A small image denoising autoencoder, trained from scratch.
Model: 4.16M parameters, 48-pixel images, encoder arch convnext, encoder norm layernorm, encoder activation star_relu, encoder moe expert_choice, encoder num experts 16, encoder patch size [2, 2], encoder depths [2, 5, 2], encoder widths [64, 128, 256], decoder norm batchnorm, decoder activation silu, decoder widths [32, 64, 96, 128].
Training: normuon at rate 0.004, 8800 steps.
Data: trained on aerial photos of the United States (SatlasPretrain), 101725 training examples, 5.5 epochs.
Rows from block 5 of the encoder of a small image denoising autoencoder, named by matrix and row number. Rows with one number within an expert belong to one neuron, the router's apart. Each number is 50 + 15 x the weight over its row's rms, rounded and kept within 0 to 99. All counts start at 0.
Before each expert's rows are labels from the 100 images, of 14976, where the router gives the expert most weight on average: "top examples" is what is common among them. Only what is clearly more common there than usual is listed. The data: aerial photos of the United States (SatlasPretrain).
# router: router (encoder.blocks.5.mlp.router.weight, 16x128, trained with AdamW), inputs 0-42
# up: expert up (encoder.blocks.5.mlp.up, 16x64x128), inputs 0-42
# down: expert down (encoder.blocks.5.mlp.down, 16x128x64, transposed), outputs 0-42

# expert 14
top examples: crop field
router.14:61 39 46 62 59 38 55 74 52 52 75 30 30 63 71 66 51 70 99 43 48 65 69 28 40 48 44 56 59 70 69 49 40 31 59 30 53 66 66 31 54 46 46
up.0:43 27 72 69 59 65 51 76 26 59 17 58 31 23 38 51 69 24 60 43 52 53 57 47 63 26 54 45 41 42 52 67 69 50 50 36 41 31 06 64 66 44 46
down.0:61 33 46 49 69 58 75 47 54 47 46 39 48 46 42 48 60 60 46 51 73 68 54 52 21 63 58 50 70 51 21 51 39 62 48 49 50 38 80 45 29 36 65
up.1:54 75 57 49 56 57 37 59 23 35 63 47 83 58 59 35 54 34 32 56 48 32 27 48 44 34 61 49 50 73 54 40 44 52 42 56 42 31 37 57 53 48 38
down.1:70 54 69 29 80 65 20 46 52 53 51 38 58 43 64 75 31 50 59 46 51 48 51 68 22 65 29 68 44 61 49 73 51 51 61 60 44 67 45 63 54 50 60
up.2:43 54 56 66 55 55 46 77 62 00 45 66 61 37 43 37 69 37 44 53 67 42 66 17 45 72 71 65 48 50 42 71 63 37 45 71 52 48 61 41 24 36 56
down.2:64 54 64 56 24 48 58 47 40 38 85 45 61 62 60 53 62 45 32 56 40 49 22 53 75 61 56 70 46 38 56 62 75 49 55 57 63 56 23 61 49 26 50
up.3:53 43 68 56 46 58 56 39 56 50 79 69 45 42 36 58 68 25 28 65 55 15 26 45 47 61 40 47 60 66 69 54 48 60 63 49 38 76 96 63 20 54 43
down.3:74 70 35 75 36 48 72 60 24 38 62 40 58 59 44 45 44 50 85 50 76 58 41 50 69 32 15 74 73 48 53 28 45 47 66 69 56 57 60 17 54 63 60
up.4:53 29 34 47 55 47 61 57 64 74 60 69 77 41 45 21 43 48 22 46 59 37 57 52 35 47 58 30 51 65 41 62 56 86 48 53 51 46 78 71 50 63 52
down.4:43 38 45 55 54 41 30 52 41 38 33 31 77 66 68 79 53 45 38 57 40 69 50 43 49 72 62 46 52 52 51 49 54 88 26 70 72 48 47 47 51 41 54
up.5:37 33 55 54 30 56 48 72 22 63 04 47 59 22 39 59 52 41 41 46 48 43 46 62 85 18 50 42 53 40 26 51 34 38 54 36 34 50 14 51 32 64 59
down.5:47 47 69 54 49 76 48 47 66 59 47 53 42 61 56 50 42 40 81 58 43 47 64 41 55 67 48 58 61 48 19 25 32 67 64 48 17 53 88 42 62 52 46
up.6:51 53 44 42 53 46 63 74 56 51 59 65 71 31 61 71 54 63 26 46 60 56 54 31 62 84 61 43 57 47 55 39 42 23 33 39 56 33 56 45 57 35 40
down.6:37 71 31 66 59 41 36 27 46 33 46 51 39 63 89 57 64 38 51 44 56 59 26 38 66 77 39 58 29 67 67 57 40 55 52 37 57 57 67 43 46 56 49
up.7:50 53 60 64 45 51 82 75 44 53 73 50 56 68 16 41 51 44 38 52 49 21 42 40 74 74 43 24 49 54 58 31 29 54 44 55 49 32 47 91 52 76 44
down.7:52 49 28 32 76 65 60 69 50 56 44 53 63 59 36 77 26 54 53 36 44 62 52 31 59 18 46 59 53 40 39 44 83 67 36 35 57 53 88 48 62 58 46

# expert 15
top examples: building
router.15:54 57 43 42 22 39 54 60 27 22 44 37 37 41 69 72 34 35 52 74 45 52 44 31 64 53 43 27 35 59 49 38 57 50 73 53 31 49 56 36 39 70 32
up.0:60 61 84 41 52 34 51 25 54 52 51 35 31 51 56 74 30 53 55 71 55 58 69 41 45 55 32 57 47 38 65 19 58 83 65 62 50 35 50 29 15 63 19
down.0:48 47 60 43 48 55 53 64 46 65 46 43 66 53 56 44 34 36 73 47 52 31 60 57 72 56 47 43 45 36 78 22 42 63 54 54 51 43 59 70 55 51 30
up.1:47 91 44 58 49 45 28 67 71 67 49 59 86 40 52 66 74 35 57 30 46 31 50 45 44 59 33 69 36 66 46 63 71 55 35 52 65 53 70 28 69 39 44
down.1:68 51 28 50 41 47 63 36 33 65 57 55 82 53 66 52 40 56 58 76 85 46 80 55 37 63 44 56 45 76 44 32 65 58 88 56 49 50 23 64 44 52 54
up.2:47 51 66 18 36 47 58 65 53 33 34 23 49 57 45 75 41 47 51 50 66 94 47 63 41 59 43 46 55 43 44 31 37 39 47 60 48 29 58 38 27 33 53
down.2:37 54 82 61 47 47 60 18 51 45 35 65 80 77 71 54 52 72 45 45 22 63 40 37 50 50 64 53 45 50 63 58 38 35 57 63 56 47 45 40 31 33 47
up.3:40 38 37 40 49 37 34 41 61 43 42 63 41 44 43 53 41 32 63 43 42 65 38 61 46 54 12 54 49 47 38 45 40 57 60 44 43 58 47 51 38 48 34
down.3:48 53 54 71 16 27 27 33 66 60 45 37 29 79 46 51 46 35 50 34 45 58 39 57 71 57 60 64 61 42 53 30 69 32 49 75 46 49 59 53 78 46 65
up.4:52 29 40 64 56 35 35 73 59 27 51 48 74 54 40 21 56 45 74 39 40 55 61 89 36 70 33 64 47 47 46 77 71 35 28 56 47 54 59 38 42 29 55
down.4:44 61 45 47 31 34 00 55 47 51 46 31 73 49 39 26 47 68 27 58 21 29 56 30 63 50 55 58 44 39 65 46 58 59 38 67 52 32 38 68 53 42 60
up.5:42 48 33 51 53 66 43 58 46 39 68 50 75 34 67 53 59 49 43 52 33 63 88 39 79 31 66 31 47 51 55 54 40 67 50 39 41 75 80 44 37 75 41
down.5:38 50 34 07 46 56 45 42 56 49 51 46 57 48 77 51 61 41 39 58 57 50 74 26 69 62 44 48 46 51 53 64 31 66 60 35 53 19 43 48 83 40 51
up.6:48 59 32 65 42 56 75 61 44 65 31 72 99 48 56 43 22 37 41 47 64 69 60 67 48 32 61 31 48 50 41 68 55 74 31 53 39 31 31 47 40 45 53
down.6:52 46 49 38 29 35 71 46 34 40 41 40 63 56 43 48 69 53 29 46 21 62 36 49 42 55 60 69 31 36 51 38 66 73 53 53 28 65 59 39 49 67 47
up.7:38 53 35 32 55 43 54 68 68 41 87 50 49 51 68 36 37 55 37 52 42 30 61 63 53 61 52 52 44 76 50 43 53 62 43 59 47 47 22 63 45 46 53
down.7:63 64 54 45 59 40 63 76 56 83 71 62 34 43 56 56 48 45 65 36 48 66 62 51 55 53 34 35 56 60 44 54 48 51 54 55 36 54 79 54 55 51 53

# expert 13
top examples: river
router.13:67 46 52 20 63 56 37 78 53 29 41 37 49 63 39 57 57 40 08 35 44 49 49 34 41 34 75 51 55 60 61 60 51 76 56 41 56 62 82 45 58 65 48
up.0:52 37 51 78 39 54 81 38 56 54 99 57 24 46 47 42 55 67 38 44 47 48 34 13 55 68 45 47 42 10 44 35 30 58 57 49 49 40 50 71 47 54 42
down.0:41 52 42 74 52 49 54 65 53 59 62 60 45 73 46 74 43 47 34 40 43 48 55 55 75 63 58 57 58 70 55 57 90 49 52 46 60 58 22 37 38 46 54
up.1:66 36 64 42 51 53 35 53 77 30 59 45 75 63 57 68 56 77 58 57 63 93 67 44 29 41 45 48 41 51 49 53 50 51 44 44 42 51 22 77 24 55 51
down.1:44 20 71 42 42 73 59 29 57 68 42 38 60 50 65 52 60 46 52 55 32 75 47 45 83 67 55 44 74 86 59 44 44 47 92 44 47 49 48 55 53 49 45
up.2:58 50 51 16 44 50 37 53 32 67 77 10 48 49 28 48 50 62 40 45 30 61 50 74 84 34 53 48 58 54 37 51 52 50 73 56 59 41 56 64 34 51 72
down.2:47 40 45 55 34 35 57 14 68 53 46 52 40 52 45 57 74 50 83 47 21 56 45 44 52 60 33 52 17 23 70 23 42 56 35 40 51 46 62 43 36 58 39
up.3:37 51 22 80 52 40 45 52 54 31 23 78 32 54 51 65 28 76 71 64 53 46 42 51 39 83 39 55 40 63 55 23 71 34 50 28 51 49 85 33 58 51 62
down.3:76 73 45 33 57 69 64 60 49 52 49 49 49 53 37 39 16 45 61 35 39 37 35 39 49 53 61 76 50 25 24 52 42 49 46 30 46 35 29 34 73 57 67
up.4:46 72 76 46 70 45 49 41 49 44 50 54 58 49 76 55 48 46 50 58 58 40 53 44 61 54 63 60 35 59 45 50 89 42 66 57 74 38 37 36 37 51 54
down.4:32 63 28 52 43 49 63 12 58 33 46 51 36 29 78 45 48 48 46 52 32 38 63 59 57 24 50 39 65 46 32 21 36 69 48 52 64 58 71 30 43 34 36
up.5:48 82 59 71 46 34 79 25 42 46 59 48 44 66 36 56 41 60 58 65 47 56 29 32 52 59 41 42 36 45 62 23 49 29 34 74 58 25 38 57 40 67 43
down.5:42 17 58 66 69 28 35 05 61 14 42 42 45 60 54 68 34 18 55 37 51 38 52 56 57 60 71 53 61 71 58 49 30 47 70 63 63 57 57 39 58 55 61
up.6:60 39 58 58 55 53 37 53 53 52 39 68 52 62 86 52 45 46 68 58 56 45 70 47 66 41 28 45 45 39 57 23 24 37 51 55 32 47 48 43 47 65 46
down.6:67 43 26 69 61 41 45 46 44 60 32 44 61 60 44 92 31 31 55 44 49 26 50 31 52 53 44 55 58 50 53 35 73 21 58 47 65 53 40 42 37 49 46
up.7:52 52 20 87 49 41 56 89 52 64 30 63 40 29 55 72 70 51 50 56 64 50 56 50 56 69 50 76 25 49 55 36 58 77 49 65 68 55 39 42 64 27 45
down.7:45 70 62 41 60 42 60 69 25 45 43 39 62 46 36 27 63 58 67 41 49 23 60 29 28 94 53 26 25 46 53 77 58 30 61 57 48 41 55 46 40 53 50

# expert 6
top examples: crop field
router.6:62 33 60 59 68 41 53 81 54 49 49 41 63 57 63 64 51 56 22 33 31 57 44 51 57 70 58 60 50 34 70 42 38 99 55 35 55 56 16 61 55 51 47
up.0:49 49 48 51 56 44 64 86 43 43 45 55 40 41 31 70 65 47 30 47 56 66 25 32 26 10 64 39 46 52 56 50 53 33 43 48 45 43 33 28 58 55 46
down.0:67 51 59 58 57 80 50 54 52 33 31 61 47 43 72 60 51 58 58 38 38 49 40 79 67 90 54 55 44 62 60 48 63 42 51 22 41 60 65 71 34 48 47
up.1:34 57 73 62 43 57 73 36 32 48 52 51 27 47 75 68 62 73 49 30 31 58 47 41 18 45 47 45 64 41 55 78 52 37 46 48 42 44 57 48 69 44 57
down.1:56 70 46 31 42 17 58 29 78 45 34 55 61 51 38 55 46 60 29 63 52 15 25 67 53 46 35 71 47 50 41 70 59 46 69 63 69 70 50 48 76 60 30
up.2:65 16 46 47 36 53 31 68 50 22 27 45 48 52 66 49 74 44 10 57 66 58 62 63 44 18 31 62 51 40 44 62 61 70 51 54 79 66 46 46 41 59 35
down.2:63 40 69 35 49 43 45 49 50 48 44 46 35 53 52 26 66 41 43 49 69 71 57 51 49 39 61 41 40 46 68 71 72 68 50 45 75 68 37 45 55 55 53
up.3:48 43 43 67 50 40 51 60 79 66 45 68 40 31 88 56 64 48 78 53 53 62 71 37 46 22 43 71 35 52 52 46 59 42 35 47 33 54 38 37 49 38 75
down.3:42 59 62 82 23 36 39 28 59 51 46 63 63 40 55 51 41 74 38 61 38 64 39 57 23 20 53 72 28 41 53 41 59 52 44 54 63 50 28 76 42 65 40
up.4:45 38 40 42 54 56 58 78 76 49 62 59 19 34 40 50 57 54 46 56 63 62 51 16 43 68 46 31 52 22 47 45 47 39 47 41 33 39 56 46 53 56 54
down.4:48 58 51 60 64 72 17 56 44 49 34 50 56 58 51 65 43 34 46 54 45 38 34 60 41 34 50 60 21 43 56 15 78 27 31 29 70 56 59 74 65 66 52
up.5:54 46 32 74 51 59 53 61 33 45 52 52 52 38 30 34 35 32 57 51 38 43 49 64 36 47 43 39 52 34 52 33 28 53 63 53 50 52 49 41 87 50 52
down.5:39 39 58 43 30 25 23 29 63 72 38 43 36 49 29 37 52 40 82 67 39 46 39 35 23 44 34 49 30 17 62 59 45 63 46 47 34 52 26 49 54 45 37
up.6:45 52 57 69 48 60 06 70 54 27 38 42 99 22 37 58 69 47 38 41 59 51 38 49 70 31 34 57 51 40 49 61 54 98 54 63 55 30 50 42 62 51 56
down.6:53 37 54 64 36 24 62 26 79 38 62 63 79 37 49 52 39 29 58 58 34 40 66 39 59 44 66 45 51 43 34 49 38 46 72 46 41 54 56 51 66 47 77
up.7:22 63 37 52 49 49 50 81 52 61 77 49 33 51 31 56 55 59 72 52 49 48 44 39 62 36 79 48 51 38 49 27 29 34 41 78 77 62 45 46 50 59 43
down.7:27 54 69 56 44 41 56 79 84 50 49 61 61 76 37 58 59 40 36 85 52 57 49 40 26 63 69 79 60 46 52 45 62 64 59 55 62 29 36 67 41 75 52

# expert 11
top examples: building
router.11:39 49 31 50 44 49 40 58 32 61 36 53 24 61 25 52 37 49 60 54 39 63 45 48 69 85 46 71 34 43 29 58 44 34 40 74 29 31 57 50 56 36 43
up.0:57 32 55 48 52 64 46 10 47 33 35 68 09 61 49 41 30 56 34 60 55 63 37 47 66 39 56 54 50 52 52 36 69 48 41 37 34 61 50 47 32 44 38
down.0:26 35 68 41 34 61 42 67 76 56 64 61 32 35 42 35 52 47 81 72 68 75 63 61 25 61 57 44 64 54 68 46 54 62 44 52 46 63 32 50 47 52 64
up.1:42 38 28 33 50 51 74 73 53 40 55 41 38 38 63 67 71 49 84 32 55 66 29 51 45 59 45 79 56 61 58 45 47 68 58 48 55 62 49 56 39 42 58
down.1:15 41 70 80 56 44 44 53 45 59 51 32 42 54 47 43 43 51 34 59 47 49 52 45 32 41 60 68 60 33 59 31 51 49 34 58 44 48 38 64 65 46 39
up.2:51 35 47 64 45 47 46 61 46 58 08 52 68 37 31 38 37 37 58 60 38 63 32 19 72 20 31 49 45 60 65 40 58 21 63 32 37 57 27 72 40 41 40
down.2:44 28 32 23 61 67 40 44 28 70 35 62 36 37 52 54 46 29 33 60 52 65 35 71 36 51 55 47 72 54 48 61 35 41 36 52 26 80 43 43 27 58 32
up.3:44 36 56 38 64 45 73 64 50 56 19 56 57 51 52 45 32 49 46 45 28 66 36 72 29 59 68 43 68 34 55 47 50 58 59 42 65 25 52 69 37 31 56
down.3:28 68 40 72 49 50 40 25 70 45 40 66 38 55 57 64 53 46 59 51 29 40 46 35 38 64 71 56 61 53 48 64 53 36 64 51 40 72 33 23 62 51 61
up.4:69 50 48 29 52 65 76 83 66 40 58 64 28 44 91 39 57 34 51 62 46 54 48 44 29 24 47 63 51 48 51 51 54 35 37 65 76 36 65 35 49 44 30
down.4:36 22 42 53 50 67 37 06 47 75 56 51 57 48 74 39 48 35 34 79 49 52 48 84 43 17 64 47 53 70 43 45 51 43 55 67 63 60 31 69 49 50 47
up.5:43 54 54 95 62 44 44 50 80 40 64 50 24 32 27 46 53 35 74 50 36 52 34 38 42 36 53 26 62 54 54 41 69 31 34 29 45 60 53 10 49 76 60
down.5:67 55 46 29 47 60 47 62 51 52 54 39 79 19 51 55 47 66 40 24 55 42 59 48 56 43 65 62 56 52 69 41 49 40 30 43 60 37 33 56 63 50 63
up.6:53 54 44 40 57 49 60 59 52 56 72 50 39 33 96 54 50 53 41 36 60 38 45 58 55 30 43 46 45 75 45 63 45 40 58 54 62 61 76 62 50 72 26
down.6:44 41 42 57 63 36 59 51 39 28 49 61 51 47 25 29 68 73 57 30 76 42 32 60 43 56 65 52 80 52 21 42 22 43 70 33 46 33 19 54 71 54 47
up.7:48 44 37 31 41 58 46 74 29 75 11 50 88 37 42 74 66 69 30 36 26 57 23 46 49 49 66 55 42 61 49 40 76 38 51 35 52 56 51 35 54 56 29
down.7:61 64 30 37 59 45 47 65 26 48 34 41 43 39 56 39 65 72 55 45 54 31 66 58 56 40 73 27 55 43 48 32 73 35 44 56 39 15 67 35 48 51 28

# expert 2
top examples: crop field
router.2:47 41 51 44 33 63 41 44 45 39 46 26 42 63 52 43 76 40 50 46 27 25 48 50 40 37 60 74 38 68 43 60 43 58 86 37 58 71 63 40 58 59 17
up.0:49 31 20 52 60 63 40 60 57 35 71 46 50 29 17 66 54 31 32 32 56 40 53 35 52 63 43 45 52 51 44 61 26 62 44 64 26 41 40 85 37 41 53
down.0:45 53 55 38 44 30 28 57 63 63 58 29 64 40 50 64 59 54 56 42 40 69 37 62 54 50 31 31 29 19 44 44 38 59 38 56 51 34 43 30 64 66 59
up.1:66 39 85 21 51 43 45 32 37 59 23 30 37 51 56 65 52 51 48 64 40 61 67 41 61 52 26 22 61 46 39 47 75 67 66 49 53 45 44 66 14 49 15
down.1:52 43 73 47 58 68 54 37 58 52 43 61 69 48 33 61 57 43 42 32 60 42 62 42 57 32 45 14 38 35 18 50 61 15 48 39 57 60 57 44 68 67 38
up.2:36 52 59 79 28 49 63 42 36 40 32 41 35 42 35 43 58 37 75 62 42 42 53 50 68 28 49 51 59 34 38 39 44 32 55 58 45 69 36 18 42 56 45
down.2:61 40 91 85 53 30 45 64 72 52 45 48 63 40 53 62 51 23 36 48 42 57 65 35 80 38 58 56 53 55 55 59 51 48 42 76 53 59 46 33 53 68 55
up.3:43 48 53 13 45 37 56 57 58 48 78 34 46 35 59 62 49 48 34 32 76 61 58 54 79 26 82 20 54 48 62 47 58 55 33 41 26 45 62 63 35 66 50
down.3:37 44 35 58 59 57 51 30 38 32 46 54 71 59 38 65 60 48 19 55 61 59 49 39 73 75 71 43 25 52 37 68 46 31 68 60 58 71 67 41 43 77 54
up.4:50 46 80 52 48 79 62 83 43 49 44 49 08 34 45 56 55 64 74 29 51 51 51 45 44 39 32 35 51 23 12 49 12 33 46 46 44 23 36 49 46 42 39
down.4:67 37 66 71 30 55 34 57 48 47 40 31 60 31 40 25 37 57 33 45 55 53 49 53 49 54 50 15 85 40 31 37 52 38 35 62 39 69 53 18 18 69 37
up.5:38 58 35 52 60 55 55 47 43 52 39 52 66 53 45 49 57 52 54 33 34 47 47 33 68 45 56 41 53 67 45 42 30 54 67 54 36 67 26 46 50 47 40
down.5:58 51 80 74 12 45 40 50 40 54 72 44 61 28 71 64 44 79 34 47 33 34 43 55 58 62 44 27 51 55 44 65 55 46 48 42 36 49 61 50 58 56 42
up.6:39 29 57 75 33 45 81 70 46 58 30 39 40 48 57 54 79 46 69 36 60 36 56 65 69 72 55 62 52 59 48 49 38 49 63 31 51 52 26 71 54 79 47
down.6:68 41 63 41 49 60 41 59 38 51 61 24 35 74 45 60 38 48 61 47 62 35 78 18 59 43 31 48 36 46 39 70 37 57 63 51 65 40 74 30 48 61 41
up.7:29 43 79 48 58 36 55 76 34 53 06 54 21 37 49 47 47 49 49 54 64 60 29 75 43 60 32 62 26 78 56 50 69 51 48 51 38 44 31 57 56 58 48
down.7:58 53 59 76 44 34 68 64 51 67 30 50 50 39 21 42 41 47 20 18 32 40 74 29 21 50 35 44 66 42 50 68 43 16 30 56 38 56 26 47 63 79 61

# expert 10
top examples: crop field
router.10:60 37 72 46 56 41 31 68 69 53 37 57 15 50 70 63 65 56 72 43 64 64 40 62 66 53 47 71 47 51 60 74 67 21 32 32 55 55 44 45 63 57 70
up.0:56 51 36 99 44 46 31 31 62 70 37 31 48 57 32 46 45 45 77 56 52 34 50 33 42 40 52 69 53 35 58 54 53 29 57 68 55 54 47 44 58 50 58
down.0:59 83 70 48 50 42 57 47 42 28 42 41 78 40 51 62 60 52 27 37 39 61 35 42 75 76 48 56 47 52 46 38 43 69 45 42 76 36 59 39 48 46 46
up.1:52 42 60 55 47 53 37 59 45 48 36 71 19 65 73 48 57 67 69 52 53 56 29 31 49 88 35 41 51 46 67 57 65 30 51 61 52 31 69 00 41 62 60
down.1:40 52 68 38 56 37 63 15 26 41 38 44 56 40 67 64 47 52 68 22 55 53 71 63 49 58 40 51 53 62 61 61 86 54 21 65 45 30 51 37 32 82 56
up.2:58 40 43 78 57 45 58 68 33 61 65 26 86 48 42 46 23 71 73 38 36 42 32 58 59 57 40 52 33 47 35 53 73 51 53 38 70 48 52 27 52 72 34
down.2:82 35 59 63 34 32 50 48 41 43 69 51 57 52 60 60 69 22 44 55 65 57 37 59 49 13 72 49 52 29 54 38 46 69 51 66 55 60 28 57 67 37 61
up.3:44 35 41 92 49 66 43 37 49 54 51 70 20 24 58 55 80 51 69 41 49 70 56 65 63 57 34 71 45 28 44 52 69 42 25 46 61 50 46 49 65 57 51
down.3:61 51 54 47 52 51 42 55 58 59 58 33 32 64 61 47 54 23 63 63 73 64 44 55 42 25 50 52 66 46 59 50 36 51 55 44 23 57 50 37 50 79 30
up.4:38 62 28 52 51 53 63 59 57 45 38 60 67 43 51 89 65 52 59 58 60 49 27 51 79 16 27 64 45 64 57 45 26 63 58 37 42 33 00 45 73 67 55
down.4:46 34 85 80 12 57 24 30 52 38 41 56 72 45 41 44 56 50 39 55 47 40 73 53 57 51 60 30 55 43 53 45 61 83 42 48 54 53 48 44 53 51 40
up.5:49 29 19 44 52 46 51 74 61 68 37 58 44 53 55 37 31 33 60 68 51 53 50 79 40 52 47 67 52 73 59 48 25 47 53 53 41 57 91 51 65 72 43
down.5:33 15 48 28 51 60 56 64 69 63 75 51 28 58 80 49 44 41 41 65 55 65 39 41 79 22 57 32 43 48 47 58 26 71 49 58 49 52 30 56 58 28 37
up.6:54 48 51 47 38 59 33 42 05 72 48 42 44 26 51 51 52 45 56 41 36 41 53 68 37 96 59 33 50 51 55 53 36 66 65 46 51 66 62 57 29 35 55
down.6:80 60 35 57 87 68 70 62 62 47 29 64 46 46 47 48 56 63 47 24 69 65 40 41 30 64 61 35 27 61 30 61 42 40 26 42 58 56 29 62 47 58 59
up.7:58 47 40 53 53 40 53 56 69 53 65 76 10 32 38 75 75 45 97 41 55 59 43 42 40 43 23 54 45 42 42 53 46 09 51 48 46 74 31 46 60 50 39
down.7:58 32 74 38 55 75 57 34 39 75 63 46 73 34 39 51 39 45 20 63 48 50 47 56 66 19 44 51 64 28 38 60 39 48 56 51 43 55 39 60 50 58 54

# expert 4
top examples: building
router.4:46 48 69 12 60 53 55 54 25 47 65 36 53 59 31 50 51 59 16 32 47 71 25 58 51 38 65 45 52 75 73 69 58 89 49 28 54 33 29 49 44 62 47
up.0:56 51 59 32 46 16 56 60 17 40 44 70 36 47 28 79 63 50 44 60 53 67 24 52 69 86 27 41 47 41 39 32 41 36 28 43 24 58 56 44 51 55 53
down.0:65 48 57 61 58 42 55 48 75 87 69 57 84 66 48 45 39 43 46 21 37 50 50 14 57 53 54 42 61 56 38 34 60 51 50 34 52 45 49 72 44 40 35
up.1:50 88 40 74 46 64 35 44 62 57 28 39 83 61 34 35 56 53 26 28 43 39 49 58 37 69 59 54 46 41 26 59 62 51 45 53 38 52 63 70 62 74 74
down.1:46 72 63 56 36 62 44 39 38 41 41 40 63 64 37 71 40 41 18 66 60 24 40 57 66 74 37 59 48 42 66 21 39 65 31 57 45 21 74 29 40 41 59
up.2:57 39 62 48 59 52 49 83 46 61 34 42 41 39 65 64 39 56 27 32 47 19 57 72 66 67 51 60 47 65 42 54 43 69 56 53 53 56 32 68 40 41 58
down.2:46 49 42 74 45 52 49 64 52 50 47 48 43 60 62 53 40 56 73 66 46 53 50 33 45 58 30 66 38 44 40 54 67 54 56 39 79 49 70 44 43 60 54
up.3:54 58 71 47 40 56 47 37 54 25 61 54 53 45 76 54 54 72 32 61 48 39 45 51 64 61 57 59 48 63 54 56 44 44 53 57 49 53 46 56 56 63 47
down.3:43 62 60 40 51 45 42 26 33 60 31 45 51 46 12 34 51 34 44 56 56 13 47 69 46 16 52 60 46 39 26 46 57 36 26 62 47 29 33 37 19 62 49
up.4:47 42 37 44 47 43 72 79 51 57 86 33 37 62 74 40 46 35 67 38 57 36 51 40 58 61 60 65 49 67 47 50 35 46 61 47 53 48 48 46 40 46 56
down.4:57 49 60 75 53 41 57 43 46 38 79 57 57 42 65 72 51 56 74 54 48 53 60 59 36 31 25 17 59 60 55 65 67 65 41 54 42 70 47 46 46 82 42
up.5:50 55 38 19 34 46 72 17 53 51 50 71 37 35 61 29 60 80 36 44 45 57 39 58 60 53 35 57 52 44 51 46 33 65 45 62 43 50 57 64 36 43 62
down.5:64 57 47 88 62 52 68 48 76 72 41 59 40 36 54 42 57 56 52 54 50 42 44 67 72 33 32 48 51 58 46 28 73 57 64 53 47 57 84 61 44 63 38
up.6:55 42 29 13 65 58 74 50 37 64 19 56 45 31 39 45 38 57 34 40 36 42 43 63 67 35 65 44 40 53 49 78 57 53 38 64 49 58 24 34 27 45 66
down.6:44 64 68 82 55 60 47 73 60 55 29 52 16 53 49 35 51 84 39 62 47 51 24 48 80 47 65 69 69 66 45 75 55 29 45 63 17 43 58 23 48 73 30
up.7:53 38 37 28 57 63 35 50 67 44 44 54 29 24 58 58 51 43 60 48 52 59 43 39 55 31 33 59 59 62 38 30 60 17 50 72 66 51 57 54 54 28 36
down.7:46 52 39 97 31 28 62 35 41 22 63 44 45 54 54 75 53 31 39 29 57 45 47 74 63 25 51 61 37 71 39 23 49 20 64 55 78 53 53 82 36 33 32